Rows from block 10, named by matrix and row number. Rows with one number belong to one channel. Each number is 128 + 32 x the weight over its row's rms, rounded and kept within 0 to 255. All counts start at 0. After the name is the row's rms in percent of the matrix's.
# convs0: first 3x3 conv (model.decb.1.0.convs.0.weight, 96x192x3x3), inputs 75-89, a 3x3 kernel for each
# convs1: second 3x3 conv (model.decb.1.0.convs.1.weight, 96x96x3x3, transposed), outputs 80-95, a 3x3 kernel for each
convs0.57 106 [144 101 140  64 113 107  90 152 146 129 122 108 174 113 123 112 147 134 166 119 182 140 176 135 130 137 130 116 155 152 147 125 117  78 111 156 107 138 110  74 139 135 111 163 113  63 107  54 123 102 102 136 119  84  99 105  92 118 165 129 151 155 119 148 117 120 134 126 135 129  97 155 118 114 127 182 180 196 147 154 149 139 110 138 157 133  94 141 105  40 118 149 117 152  99 146 116 130 141 137 100 141 112  74 140 113 151 124 107 128 146 146 111 145 117 168 166 134 130 116 157 127 156 187 135 101 103 148 136 108 141 118 107 108 121]
convs0.58 104 [ 73 133 157 134 136 184  83 132 185 133 126 114 138 119 143 140 106 154 151 120 149 148 127 105 149 115 110 114 128 107 101  74 130 142 144 133 108 179 107  82 138 148 103 129 146 127 100 130 205 123 139 129 127 160 128 121 172 120 153 175 122 118 165 147 144 116 174 145 126 138 110 111 130 126 105 143 127 131 113  77 105 104 152 137 112 113 120 132 122 151 128 162 163 188 157 147 161 152  91 136 107  91 101 115 111 142 113  89 155 103  96 144 124 142 170 147 155 149 108 128 135 131 100 151 133 108 105 172 140 167 155 139 125 206 135]
convs0.59 101 [134 143 124 147 158 119 121 169 124 114 148 134 100 180 157 121 170 147 121 126 137 102 137 129 131 169 144  95 159 154 161 154 151 125 131  66 159 167 175  97 117 172  96 138 100 121 126 110 147  94 101 109 160 100 158 157 116 184 109 137 121 145 129 158 157  85 112 185 200 151 166 103 119 131 133 152 145 154 141 125 144 147 125 113 119  98 144  89 127 104 166 127  85 162 154 115 126 162 167 135 106 130 129 133 156 123 112 150 129 113 134 153 152 123 117 119 169 107 131 130 187 142 103 117 120 143 141 143 151 130 181 125 143 170 114]
convs0.60 103 [154 113 181 141 121 124 134 104 127 129 177 148 127  50  99 100 106 136 140 101 108  71 109 124  96 108 157 123 107 106 153 164 152 153 178 123 132 104 100  76  64  49 111 102 179 148 124 130 131  91 109 136 135 145 149 145 115 125 146 169  85 122 141 104 107 100 125 109 110 146  98 122 136  69 118  40  77  87 113 101  81 148 153 109 143 146 137  82 102  87 159 118 137 144 133 136 121 136 141  81 111 155 151  94 127 166 110 122 151 160 147  58  95 131 147  80 127 141 143 172 146 153 188 162 182 109  76 100 144  71  90  93 126  88  94]
convs0.61 091 [202  96 131  87 135 111 113 117 124 103 107  77 127 107 157 140 106 159  67 120 103 106 182 158 159 106 174 118 163 164 132 161 131 123  93 120 137 138 125 159 142  85 160 126 152 133 158 143 159 125 127 139 126 157 149  91 184 171 106 109 149  74 129 137 120 152 178 117 107 111 113 123 113 164 132 143 147 146  82 110 123 111 167 130 142 159 162 113 144 122 112 137 106 142 152 148 150 121 107  99 122 117 136 160  95 103  92  87 110 134 148  72 135 128 140 131 125 156 142 127 120 130 139 166 127 135 134  84 136 113 117 118 147 105  98]
convs0.62 101 [ 51 178 141 107 155 134  51 117  76 114 114 165  88 150 125 155 118  82 122 112 139 139 124 127 128 125 155 146 126 151 150 135 148 179 134 123  95  88 142 117  74  71 140 129 119 100 138 111 152 145 159 104 118  87 114 155  75  87 148 148 100 105  92 126 136 118  93  85 125 146 113 128 133  95 126  86  85  95  97 157 142 104 102  99 109 129 146 112  82 101  95 148 115 153 164 114  88 129 108 108 118 120  62 101  97 139 126 108 112 107 147 102 107 143 131 106 149  85 123  95  85 102 108 130 116 135 157 159 143 122 134 169 146 160 137]
convs0.63 091 [ 94 106 132 120 136 152 124 185 112 157 118 107 181 151  94 105 111 108 111 105 124 149 143 168 129 108 142 192 163 170  72 161 171 140 154 148 156 168 184 153 163 187 108 171 137  72 115 104 119 107  98 171 135 184 102 127 106 115 108 113 153 133 115 138 126  93 155  89 131 145 155 135  92 103  94 111  85 106 129 143 127 126 147  79 138 141 123  99 108 115 126 102 108 134 192 143 167 124 161 105 111  83 119 126 130 111 122 101 150 108  95 165 125 158 116 169 180 158 136 109  91 129  95 134 151 125 103 114 132 177 103 124 150 127 125]
convs0.64 090 [125 119 108 122 177 158 117 131 138 159 128 138 137 146 129 109 149 151 134 160 140 143 140 140 175 148 161 147 161 128 109 132 143 127 168 127 125 152 146 107 125 137 110 137 155 139 130 115  90 110  90  70 110 147 143 122 150 103 130 157 142 129 148 146 162 100 131 127 135 158 163 185 170 137 118 117  96 125 104 133 130 135 177 103 144 149 154 100 120 118 110 122 103 149 145 104 143 144 159 142 100 122 102 131 109  99 114 127 129 110 128 173 156 118 158 165 157  98 157 121 118 141 147 105 154 116 150 110 115 164 122 140 136 104 128]
convs0.65 111 [139 159 108 167 143 159 108 132  89 154 165 101 114 100 137 162 119 149 127 120 157 167 108 123 111 133 121 116 115 145 182 161 138 158 133  94 116 124 118  95 131 139 130 111 127 151 105 151 100 173 125  92 131 142 123 131 119 125 141  83 140  84 159 109 123 145 138 119 121 149 153 108 148 144 132  73 115 138 128 109 127 130 146 140 139  93  78 115 149 147 104 134 121 138 104 111 100 154 187 136 155 108 154  87 141 140 118 127 134 145 124 129 115 123 157 135 124 107 125 127 103 126 132 134 138 102 162 122 126 141 125 112 139 115 116]
convs0.66 092 [ 70 134  88 116 129 182 159 139 112 163 174 131 159 127 133 111 114  77  85 121  63 104 127 127 102  83 116 120 135 106 139 133 152 151 137  77  76 148 153 161 165 141 159 170 200 156 110 148 171  93 122 126 195 155 117 110 115 133  65 119 157 149 131 157 155 125 163 175 109 172 152 111 124 102 152 118 161 179 191 134 129  98 110  90 188 139 222 110 131 133  96 122 111 100 149 127 153 115 129 119 135 105 114 120  98 135 141  92 140 101 137 154 120 140 149 150 117  90 118 164  97 110 127 117 160  97 131 121 141 161 165 143 145  87 115]
convs0.67 091 [154 145  97 146 188 160 148 147 201 223 173 154 130 174 158 137 121 120 128 135 125 158 118  76 145 109 108 141 149 133  94 154  98 144  79 132 127 105 140 132 174 140 118 127 165 112 162 126 156 107 146  73 147 150 108 162 113 177 198 133 160 131 125 140 145 130 169 149 124 163 124 124 105 132 112 138 104 137 133 116 109 111 146 168 126 121 143 156 153 116 146 161 110 156 167 123 139 142 133 119 132  96 110 148 101 122 146 144 151 133 161 128 179 136 132 120 160 171 134 130 117 150 155 147 165 140 106 152 135 138 115 110 144 139 155]
convs0.68 103 [ 94 112 162 106 150  95 136 197  78 138  94 142 139  97 133 129  97 138  86 138 178 151 122 166 106 159 160 102 146 143 105 108 140 138 104 161 136 149 128 167 139 150 160 138  89 118 123  94 114 151 157 186  95 100 134 132 102 116 107 123 149 159 130 167 110 151 110 104 172 104  99 163 139  96 119 155 155 118 109 133 111 150 124 132 130  80  75 127 107  90 137 119 105 123 112  97 143  81 112 180 167 171 145 110 125 121 131 118  87 118 170 126 147 112 167  95 114 136 153 135 144 149 128 150 123 120 131 121 133 123 170 153 146 161  88]
convs0.69 103 [ 56 136 168 103 161 188  62 121 163 208 184 180  88 115  94  96  97 117 100 133 108 152 111 133 141 130 157 158 141 129  86 123 153 139 117 110 107 159 153 255 234 221  77 110 103 154 174 170 190 140 137 139 111 191 137 147 144 105 123 111 115 111 116 128 149 139 180 168 168  96  99 126 102 102  65 177 119 121 172 147  94 146 166  99  21  41  75 224 154 211 123 132 159 158 116 145  87 115  85 172 128 127 150 131 150 140  99 132 162 135  78 121 152 178 161 163 133 117  95 103 144 112 152 127 126 137 109 104  77 172 138 126 150 132 108]
convs0.70 105 [103 101 112 116 159 183  87 105 102 105  91 130 138 166 136 125 136 122 129 144 152 127 161 113 168 107 101 135 141 119 120 193 127 138 129 117  66 144  84 140 140 185 126 179 206 171  62 124  77  88 114 137 148 143 143 157 118  93 113 112 125 124 138 104 115 114 138 152 160 107 168 130  85 121 105 187 152 157 145 175 172 116 125  81 175 157 157 163  92  95 142  66 130 126 135 119 171 114 159 134  51  77 103 129 135 131 116 128 151 100 136 108 104 108 179 130 151 137 115 150 174 176 120 129 122 108 123 143 106 163 167 164 117 163 159]
convs0.71 100 [128 164 146 143 150 108 143 146  87 130 117  97 120 147 169 157 130 137 154 139 119 104 148 132 144 114 163 107 161  80 177 143 133 157 152 163 124 114 144 142 134 102 130 124 140 128 142 133  97 112  69 119 131 110 136 121  95  85  99 141 121 107 144 131 143 135 142 138 178 138 145 139 137 139  92 127 123 136  82 107  91 121 137 130  94 166 124 108 124 107 135 147 154 127 113 104 124 146 154  85 145 114 123 158 152 112 158 118 112 122 190 135 131 133 173 155 171 130 163 136 139 131 130 109  88 106 106 116 105 158  87 134 109 122 111]
convs0.72 102 [ 74 176 121  92 134 154 105 121 177 117 104  74 119 120 119 117 173  83 143 129 158 110 157 145 138 125 140 122 145 118 144 163 180 136 128 143 160 147 127 150 151 140  87 118 105 155 125 106  93 131  92 186 121 139 122  96 140  94 100 126  91 153 172 174 139 119 148 107 158 120 128 148  70  58  69 160  92 100  92  79  75 120 126 119 197 210 167 146 148 140 128 107 109 123 177 118 158 114  93 144 112 134  98  89 103  91 135 124  81 150 156 106 133 184 118 112 114 118 120 146 121 152 104 106 145 147 103  95 109 119 142 123 133 106 117]
convs0.73 093 [132 170 184 174 171 157 155 147 160 118 183 118 125 151 142 140 162  98 106 160 140  90 133 128 112 103 131 106 132 104 122 129 140 124 124 100 107  85  98 177 174 138 141 146 142  95 150 160 134 180 106 139 130 120 173 157 138 137 172 133 148 105 151 119 125 107 203 118 148 127 140 126 115 127 115  91 124 118 131 133 142 146 133 131 105 128 113 144 132  99 137 159 125 175 114 151 153 220 152  86 137  77 124 164 141 102  92 131 153 155 117 142 111  92 128 188 170 156 121 105 159 146 124  93 106 152 143 111  90  76 112 124 120 153 139]
convs0.74 097 [115  86 159 185 132 149 144 103  95 127 169 158 142 123 152  89 142 125 148  68 121 121 124 132 123 124  95 108 147 123 179 173 169 151 156 157 176 166 166 210 164 134 208 212 168 171  97 126  98 128 152 157 101 113 127 142 114 132 135 127 136 150 120  98 127 127 112 155 106 134 145 120 151 169 149 134 147 155 175 136 111 111 130  98 183 132 142  45  91  94 102  95 117 139 149 111 188 201 138 114 161 187 142 126 117 100 126 138 126 121 119 157 141  82 175 191 142 130 157 157 104  96 139 138 156 143 106 119 121 116 159 104 109 134 185]
convs0.75 101 [111 127 163  96 133 149 132  78 111 129 115 183  97 110 162 114  94 127 165 158 144  94 113 128 141 122 131 165 129  82 157 145 130 132 155 189 153 189  80  88 101 177  90 105 114  76 107 145 143 166 120 104 112 152 147  97 120 123 174 101 171 100 149 136 110 118  79 103 129 132 104 143 108 109 114 110 127 150 110  90 110 133 108 165 116  91  81 132 115 162 144 109 125 122 116 155 105 163 143 127  78 128  82 120  99  93  97  98  91 132 154 129 126 129 108  77 134 127 138 129 108 135 116 131 130 127 133 108 127 140 126 168 108 114 122]
convs0.76 098 [185 153 112 158 109  60 167 149  93 159 112 167  82  77  98 108 151 167 131 156 124 155 126 110 132 146 139 154 159 106 127 135 140 138 199 153 169 148 125 137 153  96 139  92  38 128 184 100 133 122  86  83 141  86 106 123 130 107 117 114 142 172 136 138 129 168 116 117 111  84  80  72  98 130 122 183 174 147 101 122 182 125 100 125 104  76  73 145 171 198 137 151 119  89 134 121 106 104  94 117 133 157 146 113  88 108 106  95 169 119 126 157 140 178 144 133  96 138 122 156 182 179 173 172 150 118 168 147 146 132 124 146 150  92  98]
convs0.77 101 [146 163 112 128 123 138 113 142 114 124 103  83 142 166 144 155 164 177 107 110  92  99 130 104 137 134 131 168 114 137 148 164 174  89 186 125 152 106 110 119 125 129  97 162  75 119 145 179  94 113 138 133 117  90 165 141 156  83 101  66 158 141 122 111 167 136 133 104 193 103 129 130 101  72 129 138 130 109  67 124  76 160 131 123 103 112 100 153 155  77 123 123 154 103  72  92 148 114 143 161 154  93 110 146 118 140 142 159 117 141 159 118 132 148 140 148 119 153 152 110 189 152 152 136 103 115 102 129 102 132 101 143  91 136 172]
convs0.78 096 [125 151  74 116 181 122 101 137   3  91  78 130 101 120 139 118 135 119 101 129 140 158 132  80  84 103 132 142 140 120 126 150  82  94 126 124 152  64 134 103  42  31 161 151  79  84 155  64 231 255 177  78  96  71 117 103  99 125 163 154  56  67 101  88 124 130  82  74  61 108 124 182 132 160 120 107 117 102 112 114 124 103  89 123 113 155  99 117 102 122 121 144 106 118  91  97  72  83 125  98  99  95 103 120 111 132 100 144 136 171 106 105  68 154  94 105  91 125 113 115 137 184 152 105 120 101 114 109 128 119  87  69  86 126 109]
convs0.79 101 [159 126 135 112 141  65 128 112 112  86 117 136  94  90 130 120 139 106 103  63 110 144 106 107  96 121 107 110 114 121 126 143 109 133 106 147 153 150  78  97 126 115 103 119 128  78 136 101 179 164 140 121 189  40 137 109 202 105 126 142 169 118 176 109  93 118  94  67 131 123 141 161 100 106  92 151 142  90 135 156 142 163  91 102 131 125 153 104 114  97 105 126 164 137 100 139 157 140 108 140  99 160  86 122 134 133  85 113 106 154 180  79  99 142 119 111 131 138 135  80 152 193 139 160 109 125  93 156 142  96 113 124  76  61  80]
convs0.80 099 [136 114 101 128 118  99 116 133 148  79  91  53 147  95 124 109 117 138 118  88 103 144 122 117 101  84 106 117 143 111 114 137 127 137 133 162 133 126 111 119 117 122 170 159  77 152 113 143 134 175 145 147 121 108 104 161 141 160 124 145 155 154  94 143 129 124 134 104 129 114 158  99 126 136 121 169 129 152 117 130 129 128 136 151  96 155 105 124 149 129 106 150  99 125 162 150  94 111 131 125 108 162 121 112 135 161 146 110 111 111 182 150 123 116 126 122 126 115 136  75 118 155 122  76  99  90 168 157 145 125 108 140 133 122 150]
convs0.81 108 [ 73 142 109  73 142 119 109 122 116 152 125 112 178 176 154 131 104  90 100 116 125 130  88 128 110  52 112 120 144 121 117 136 135 123  85 127 103  73  95  87  92 111 126 123 120 115 101  76 129 204 158 109  84  84  77 141 144 129 172 131 173 104 131  82 104 108 115  93 131 132 103 151 126 175 162 142 138 181  51 112  86  89  88 110 125 155 147 121 130 104 117  67 109  98 130  97 130 113  83  78  80  93 111 120 120 106 105 120  61 114 123 102  89  79  57  55  88  96 113 117  70 135 119  94 116 116  93  58  96 100 131 108 108 151 142]
convs1.57 116 [122 130 103  95  95  78  63 136 126 105 169 143  90 145 121 104 115 122 120 133 113  38 119 138  97 114  96 153 119 129 151 185  94 179 117  93 150 114 108 141 138 141 128 106 141 114 119 142 147  53 169 138 139 170 167  94 106 117  63 149 118  51 112 141  97 149 124 132 174  88 132 132 123 105 156 111 149 145 127 148 153  93 124 114 149 130  96 129 101 122 130 125 104 127  65 134 128 146 162 142 103  91 143  78 151 123 131  95 119 152  81 146 101 126 162 166 100 136  90 160 121 130 122 108 100  86 134 118 153 132 138 137 110 128 123 114 151 135 161  60 201 180  95 136]
convs1.58 098 [135 119 134 155 185 133 113 130 101 116 128 118 113 120 148 119 103  98  87 136 114  78 175 190 108 134 127 147 119 130 140 110 118 130 143 138 151 140 121  96 121 135 170 201 143 119  83 114 148 100 150  81  86  71 153 109 127 152 138 123 134 143 172 150 160 102 108 137 115 131 120  84 146 176  97 143  61 113 142 140 130 107 129 125 167 161 127  99 154 101 170 103 147 106 138 161 131  97 157 107 148 123 138 122  78 158 114  78 117 126 157 123  50 158 115 137 116 112 120 120  97 105 108 114 167 126 148 121 147 153 122 145 119 161 132 166 115 120 162   0 143 102 123 121]
convs1.59 098 [116 104 143 112 106 116 139 174 135 116 180 148 156 112  81 117 168 100 142 125 122 148 131 117 160 185 129 118 156 137 134 214 122 157 179 145 149  86 114 159 142  94 115 125 114  90 166 123  75  48 108 147 138 147 174 113 109 135  95 148 166 209 180 129  81 181  74  57 129  88  72 134 116  92 145 111 119 115 136 168 153 136 162 138 188 157 150  89  81 155  80  91 105  82 206  81  80 104 131 165 136 147 158 146 146 116 133 141 156 138 107 139  62 174 114 143 138 117 134 136 141  93 153 123 115 103 117 126 116  98 137 130 107 135  91 138 130 129 153 101 165 166 143 155]
convs1.60 106 [111 142  73 109 108 114 134 149 151 118 117 125 123 162 106 136 133 153 160  84 170 158  60 152 130 154 182 154 108 106 127 179  96 102 114 127 171 168 124 183 145 172 142  73 142 121  85 111 140 127  70 139  99  77 149 125 153 173 172  78 138 116  86  46  90  92 136  85  74  78 121  61 154 111  64 118  84 101 147 130 145 122 144 107 122 170 151 129 147 155 128 162 107 160 160 128 150 197 141  73 159 117 133 178 110 163 175 123 141 119  97  87  94 128 104 171 151 162 161 183 189 179 115 112 117 134 188 116 135 114 148 175 111  82 143 115 154 109  61 170 116 183 121 166]
convs1.61 105 [109 115 162 145 228 203 156 174 106 157  72  80 134 153 147 158 182 128 153 119 167 109  61 172 121 111 104 153 170 100 117 103 159 170 135 133 121 101 114 136 166 101 148  89 125 136  87  91 117 152  52 115 125 180 106 152 111 104 140  69 134 128 120 117 150  72  89  90 119 114 101  69 113 105 118 186 211 145 124 115 162 144 122 139 134  98  58 147  80 142 105 115 100 112  64 141 124 134 123 123 101 125  94 111  99 136 128 103  86 146 121  68 174 130 131 165 113 147 164 219 122 101 165 111  66 110 124 160 157 146 103 179 140 103 131  89 123 137 121 187 122 146 164 100]
convs1.62 101 [140 132 151 130 102 139 124 134 164 142 173 158 169 154 104 128 162 121  94 155 125  97 195 189 105 129 153 173 122 107  99 148 137 157 102 156 103 147  87 111 116 129 124  96 118 138 163 126 122 183 110 154  78 142  78 133 135  86 115 113 126 100  81 115  52 126  84  61 101 129 190 125 138 204 120 151  52 183 104 119 124 113 102 131 131 141 118 124 140 122 113  78 108 155 162 127 111 161 148 168 135 213 124 177 153  86 123 183  97 148 133 132 114  91 148 111 139 121 123 162  89 170 122 203 131 142 114  92 145 131 107 148  68 131 144 119  98 139 169  94 129 115 162 137]
convs1.63 095 [ 75 136 117 140 109 153 127  70 107 110 109 162  69 126 144 172 121 152 147  91 120 151 119 113  93 242 136 133 107 162 137 174 139 124 126 118  91 183 162 191 181 140 133 168 113  62 141 143 117 152 130  97  60 124 131 112 133 122 123 109  93 101  82 131 145 156 188 199 153 123 225 125 126 119 105 137 110  96 118 179 147 156  74  93 172 147 161 153 123 136 123 139 116 131 147 126 132 238 151 131 160 154 149 162 176 199 188 212 167 131 101 111  88  79 132 152 130 101  91 172 112 165  76 178 145 156 139 109 119  89 128 105 154 150 108  94 113 119 107 176 142 129 139 127]
convs1.64 100 [227 178 152 129 108 126 114  86 125 130 146 130  59 118  63 108 100 100 165 129 145 125 111 154  88 129 158 135 111 128  67 110 187 162  99 150 129  94  91 140 128 145 129 135  61  97 140 166 108  60 105 116 120 157 135 133 120 176 239 117 193 128 121 137 108  46 118 113 115 167 102 146 168 128 158 136  89 134  61  87 114 139  95 138 106 161 127 153 182 141 133 109  95 108 113 134 108  79 145 128 114  98 166  89  83 120 137  76 126  75 143 138 155 153 155 165 103 103 141 119 142  68 155 108 141 155 116 121 128 117 130 122 162 176 169 103 136 142 115  84 141  86 101 126]
convs1.65 104 [151  63 101 148 237 122 162 141 129 131 103  87 149 231 153 102 103 144 164 130 118 164 108 154 131 126 141 125 143  96 146  85 103 145 152 123 154 168 146 102 207 191 131 145  92 123 173 137 150 147 112 158 111 121  91  59 112 134 116 149 155 113 106 103  78  86 172  73 112 130  37 123 127 136  97  97 111 181 120 116 101 118 112 106 114 121 133 148 107 114 109 184 143 137  97  74  74 144  70 159 142 145 111  84  95  82 124 154 125  90 134 172 203 102 123  85 113 130 120 135 159 131 124  95 157 101 146 147 157 111 125 105  82 187 118 126 136 154 142 119 139 135 153 110]
convs1.66 093 [124  62  88  87  14 108  69  76  96 159 152  90 103 146 153 109 152 163 148 150 114 144  97 131 115  98 101 110 121 154 148 166  96 142 161 101 102 138  89  89  32 148 121 111 145 164  70  97 111 132 100 147  68 130 121 122 133 104  63 190 102  80 108 145 121 107 165  64 102 112 185 125 162  89 109 155  99 105 122 136 101  81 130 148  92  76  48 158 158 146 128 122 120 196 153 140 158 154  81 136 133 154 157 117  95 101 158 169 156 157 147 173 175 157 153 140 114  74 147 107 159 118  75 166 149 137 181 167 130 134 130 149 143 169 133 151 160 152 103 136 151 130 108  96]
convs1.67 092 [ 80 182 147 168  81 134 129 138 113 137  97  85 148  91 109 173 144 145 144 143 133 114 132 148 137 107 100 173 158 175 138 162 109 173 144 113 163 147  64 163 114 144 120 180 132 135 103 154 139 132  97 126  80 127 188 169 116 111 145 112 116 161 161 113  93  85  96 163  79  83  85 161 139 179 116  99 145 140 116 117 147 129 138 102  99 138 133 132 111 157 153 166  96 183  56 180 125 121 136 125 145 121 112 161 158 103 137 105 140 140 152 193 156 109 120  98 122 157 166 116 106 121 136 113 169  82 138 127 101 115 162 160 121 133 128 167 214 152 188  74 174 204 213 114]
convs1.68 098 [111 100 114 167  99 150 114 111  96 107 102 144 148  99 115 117 109 125 114 107 115 110 235  56 150 165 106 119 173 104  92 119  94  86 131 141  94 150 118 149  96  85 127 124 128 116 133 129  76  39 177 100 106 117  95 126 166 144 143 119 157 165 144 120 183 138 120 192 121 126 138 156 150 142 163 187 111  95 177 158 159 138 102 134 172 146 135 152 132 120 138 132 123 123 156 115 142 128 126 148 135  95 152 119 107 121 148 131 164 115 125 128  67 134 119 136 157 141  99 148  70  82 151 101  82 125  64  87 110 152 124 106 122 167 138 103 152 127 117 179 126 132 153 138]
convs1.69 098 [130 164 150 111 157 137 127  60 163 100 103  85 188 156 118 174 191 132  93 125 102 145 101 109 167 133  88 105 148 148 162 160 141 124 164 135 148 141 135 138  82 137 181 111 162 158  89  83 145 151 108 143 135 127 106  69 121 127 134 118 120  41  40 187 195 149 169 174 152 101 183 111 114 134 124 170  87  75 144 136 118 128 130 118 183 122  97 127 132 116  90 125 139 126 121 176  97 158  96 136  81 125 204 146 143 135 139 145 151 118 133 167  98 154 150 119 170 113 122 114 191 216 147 198 200 128 110 112 124 153 124  89 143 160  86 108 152 131 135 180 124 130 124 160]
convs1.70 105 [164 140 104 163  53 155 139 172 101 152  97  73  63 121  82 117 127 120 160 117 118 183 130 182 147 136 139 123 105 135 124 121 100 100 111 159 121 113  95 106  84 120 100  79 139 157 116 117 126 203 121 112 188 146 155 118 142 103 178 127 139 154 113 161  74 142 154  76 166 117 173 143 138 114 154 113 113 114 157  70 138 159 137 142 132  83 158 132 133 126  99 120 129 126 176 139 126 114 121 160 132 146 175 154 161 143  99 168 142 121 138 206 181 157 193 150 182 142 141 180 117 132 113 146 154 114 148  99 138 129 139 207 160  94  90  57 178 138  81 134  70  99 154 117]
convs1.71 091 [102 123 158 108 149 116 108 131 138 174 134  68 133 154 110 126 132 129 129 119 144  65 179 149  88 117 143 113 146 158 129  94 142 123  60 182 129 101 147 115 136 149 153 111 143 158 120 147 199 113 115 117 161  61 102 137 157 109  75 188  51 212  83 135 144 126 130 176 156 123 131 171  96 133 140 111 139 158 103  93 131  80 127 118  86  69 100 100 194 157 115 132 134  94 156 150 111 148 125 136 109 133 153 139 147 118 118 116 100 138 104 102  88 115 105 134 143 157 166 102 147 155  53 141  99 104  97 133 125  95  77 106 108 133 104 113  84 171 139  68 136 176  96 105]
convs1.72 097 [108 150 143 146 139  90 107  90 150 154 100 157 134 199 114 143 108 123 142 124 142 180 170 138 146 176 119 143 151 125 117 117 171 145  85  98 141 179 160 130 181 154 149 187 135 139 128 119 169 183 101 140 121  86 109 137 125 154 221 135 122 106 130 122 151 121  50  16  94 127 142 123 119 119 156 102  86 138 125 125  85 132 140 128 114 184 182 120 151 113 152 140 162 148  83 121 120 122 127 100  79 101 125 176 141 159 199 155 139 114 150  85  70 109 130 157 102 140 137 154 103 150 140 157 181 102  93 200 156 157 137 174 118 143 135 115 154 102 116 159 157 156 111 164]
convs1.73 097 [106 174 121 181  92 103 153 144 139 176 135 147 158 147 116 142 147 143 131  90  98 163 179 115 127 121 129 106 137 115 130 109 215 125  96 194 103 127 101 144  43 101 139 132 118 139 160 131 118 119 180 105 126 165 117 157 157  68 163 118 109 151 149 110 150 147 153 135 120 118 151 160 152 119 147  85 171  75 167 166 140 114 120 150 137 126 157 106 130  78 135 110 143 160 170 116 150 131  96 116 132 104  83 202 135 151 186 124 110  89 119 104  77 111 173  63 153 127 122 112 150 145 121 128 156 112 116 108 136 110 108  91 112 151 112 129 165 182 126  67 148 138 173 197]
convs1.74 098 [124  96 125  87  84 127 108 170 129 143 121 132 102  98 127 147 146 105 118 132 203 111 161 148 160 170 113 147 104 142 119 122 173 137  91 113  93 123 145  69  78 136 131  97  98 139 108  50 174  89  99 144 168 113 169 122 113 102  76 158 132 109 176 112 130 172 152 127 121 121  72 153 108 119 157 128 115 165 118 106 149 174 151 177 120 116 193 131 102 162 144 180 183 101 151 157 131 121 129  83 143 124  96 111 123 143 154 162 106 124 135  86  87 142 100 190 175 150 134 124 162 162  98 158  78 121 119 118 171 135 136 105 146 115 139 116 147 130 185 131 112 127 196 160]
convs1.75 095 [139 163 104 126 156 219 132 179 122 120 129 135 163 131 126 137 110 136 169 134  96  93 127 150 120 128 120 137 165 143  94 117 122  87  81 123 125 108 120 133 120 116  94 145 116 152  96 110 119 138 105 127 209 134 119 103 174  88 150 161 149 158 142  87 176 127 141 125 121 164 120 155  72 102  86 164 175 125 147 111 113 106  87  97 127 131 107 101 116 114 118 121 125 110 172 200 116 172 120 155 160 182 103  87 105 111 114 121 115 104  76 106 181 140 126 153 183 153 202 114 117 104 101  83  77 113 157 115 134 136 119 110 126 100 148  95 144 109 113 165 135 100 123 136]
convs1.76 095 [145 139 128 164 129 133 120  96 117 116 100 111 166  90 180 112 100 145 121 127 139 121 135 134 106 127  91  94 139 113 115 171 136 146 140 118 141 101 121 147 126  87 130 150 132  73 149 140  76 172 198 132  97 109 130 147 163 138 167 108 110 132 176  96 127 153 174 200 119 137 106 199 147 154 130 149 154 134 103 172 146  92 115 149  89  63 143 131 124  98 116  79 185 184 149 106 118 121 127 112  99 128 124 132 155 140 146 141 108 152 123 126 144 147 141 105 174 126 111 104 134 145 132 155  99 112 110  85 151 145 171 130 157  89 111  97 141 146  63 138  27 128 162 108]
convs1.77 103 [133 112 130 174 101 140 160 132 129 156 127 130 180  70  70 170 117 141 177 161 104 161 147 162 161 142 161  98  72 155 155 108 143  97 195 127 127 129  86 160 129 123 110  63 135 117 142 153  69 147 101 164 156  93 120 118 110 104 115  98 145  80 113 137  94 106 127 112 120  95 153 123 161 157 105 160 171 132 103 104 160 143  97 128 132  58 132 103 127 120 195  93 103  51 167 124 112  87 127 159 176 142 131 138 193  91  80 121 118 142  88  82  73 121 104 159 186 134 134 133 125  55 156 162 143 144 158 124 187 130 109 147 109  54  93 129 150  83 203  67 162  99 108 132]
convs1.78 098 [142 178  95 114  76 170  83 118 128 134 102 164 154 196 168  86 140 158 155 118 176 118 156  97 137 182  96 128 132 104 100 139 212 105 105 125 134 142 135 104 166 153 132 132 117 165 181 169 127  82 146 133 110 180 153 164 133 140  93 119 120 105 128  86 190 181  91 145 157 140 157 226 123 163 174 146 131 139 131 126 107 117 112 145  92 125 117 134 209 136 164 129 136 124 132 148 115 101 148 159 202 160 169 203 136 166 149 172 148 116 184 122 110 155 101 118  93  92 196 128 139  99 120 106 104 112 142 155 123 152 143 132 105 114 135 158 179 105 111  97 166 112 100  89]
convs1.79 099 [131 158 125 168 181 130 116 129 169 140 183 196 173 181 174 132 142 121 125 133 127 119 148  78 138 113 152 154  98 108 166  93  99 108 139 162  92  82 150 108 142 177 135 126 115 159 123 127 135 151 153 183 143 141 158 143 162 179 140  93 136 109 137 124  93 138 104 173 154 137  62 171 141  72 112 179 142  70 130 170 154  74 194 151 100 154 171  83 117 139 103 146 107 105 107  66  90  65 115 121 137 134 141 179 130 151  81  70 141  72 170 113  84 113 123 107 109 174 166 118 130 189 123 163 111 136 114 113 163 107 136 100 102  97 117 102 137 154 140 130 107 111  94  80]
convs1.80 109 [129 151 133 119  72 182 139 172 109 110 114  95 141 138  45 141 100 100 111 123 132 166 101  97 147 155 139 119 103 119 154 106 128 119 144 124  84 156 124 167  26 110 139 135 100 135 184 146 110  24 162 121 112 130  78 123 114 157 118 100 152 131 137 110 116 108 152 109  94 126 134 124 138 167 125 171 160 148 150 159 137 156 108 130 146 128 177 112 112 123 155 142 100 108 158 125 166  87 140 198 241 125 159 213 143  90  90 122 143 125 107 126 147 127 111 144 125 141  93 138 156  74 166 151 166 186 175 166 124 134 127 149 155 112 136 127 115 128 113  71 113 149 148 123]
convs1.81 101 [160 128 165  89  79  86 126 124 123 165 139 136 164 100 113 183 116  95 115 122 143 160  84 173 141 143 148 179 152 112 116 140 127  78  78 136 132 121 103  99 109 152 103  98 127 117 156 106 142 168 152 129 136  93 118 117 120 125 115 107 151 181 183 117 106  72 103 161 107 126  93  64 195 134 107 149 163  72  88 153 135  58 124 102  77  73 135 117 108 123 148 200 160  95 141 132 120  93 160 119  73  90  89  83 102 138 118  95 110  85 144 115 147 156  79 105  79 172 102 114 179 172 135 127 133 139 188 170 125 173 169  80  84 127 109 133 137 140  55 190  66 113 143 159]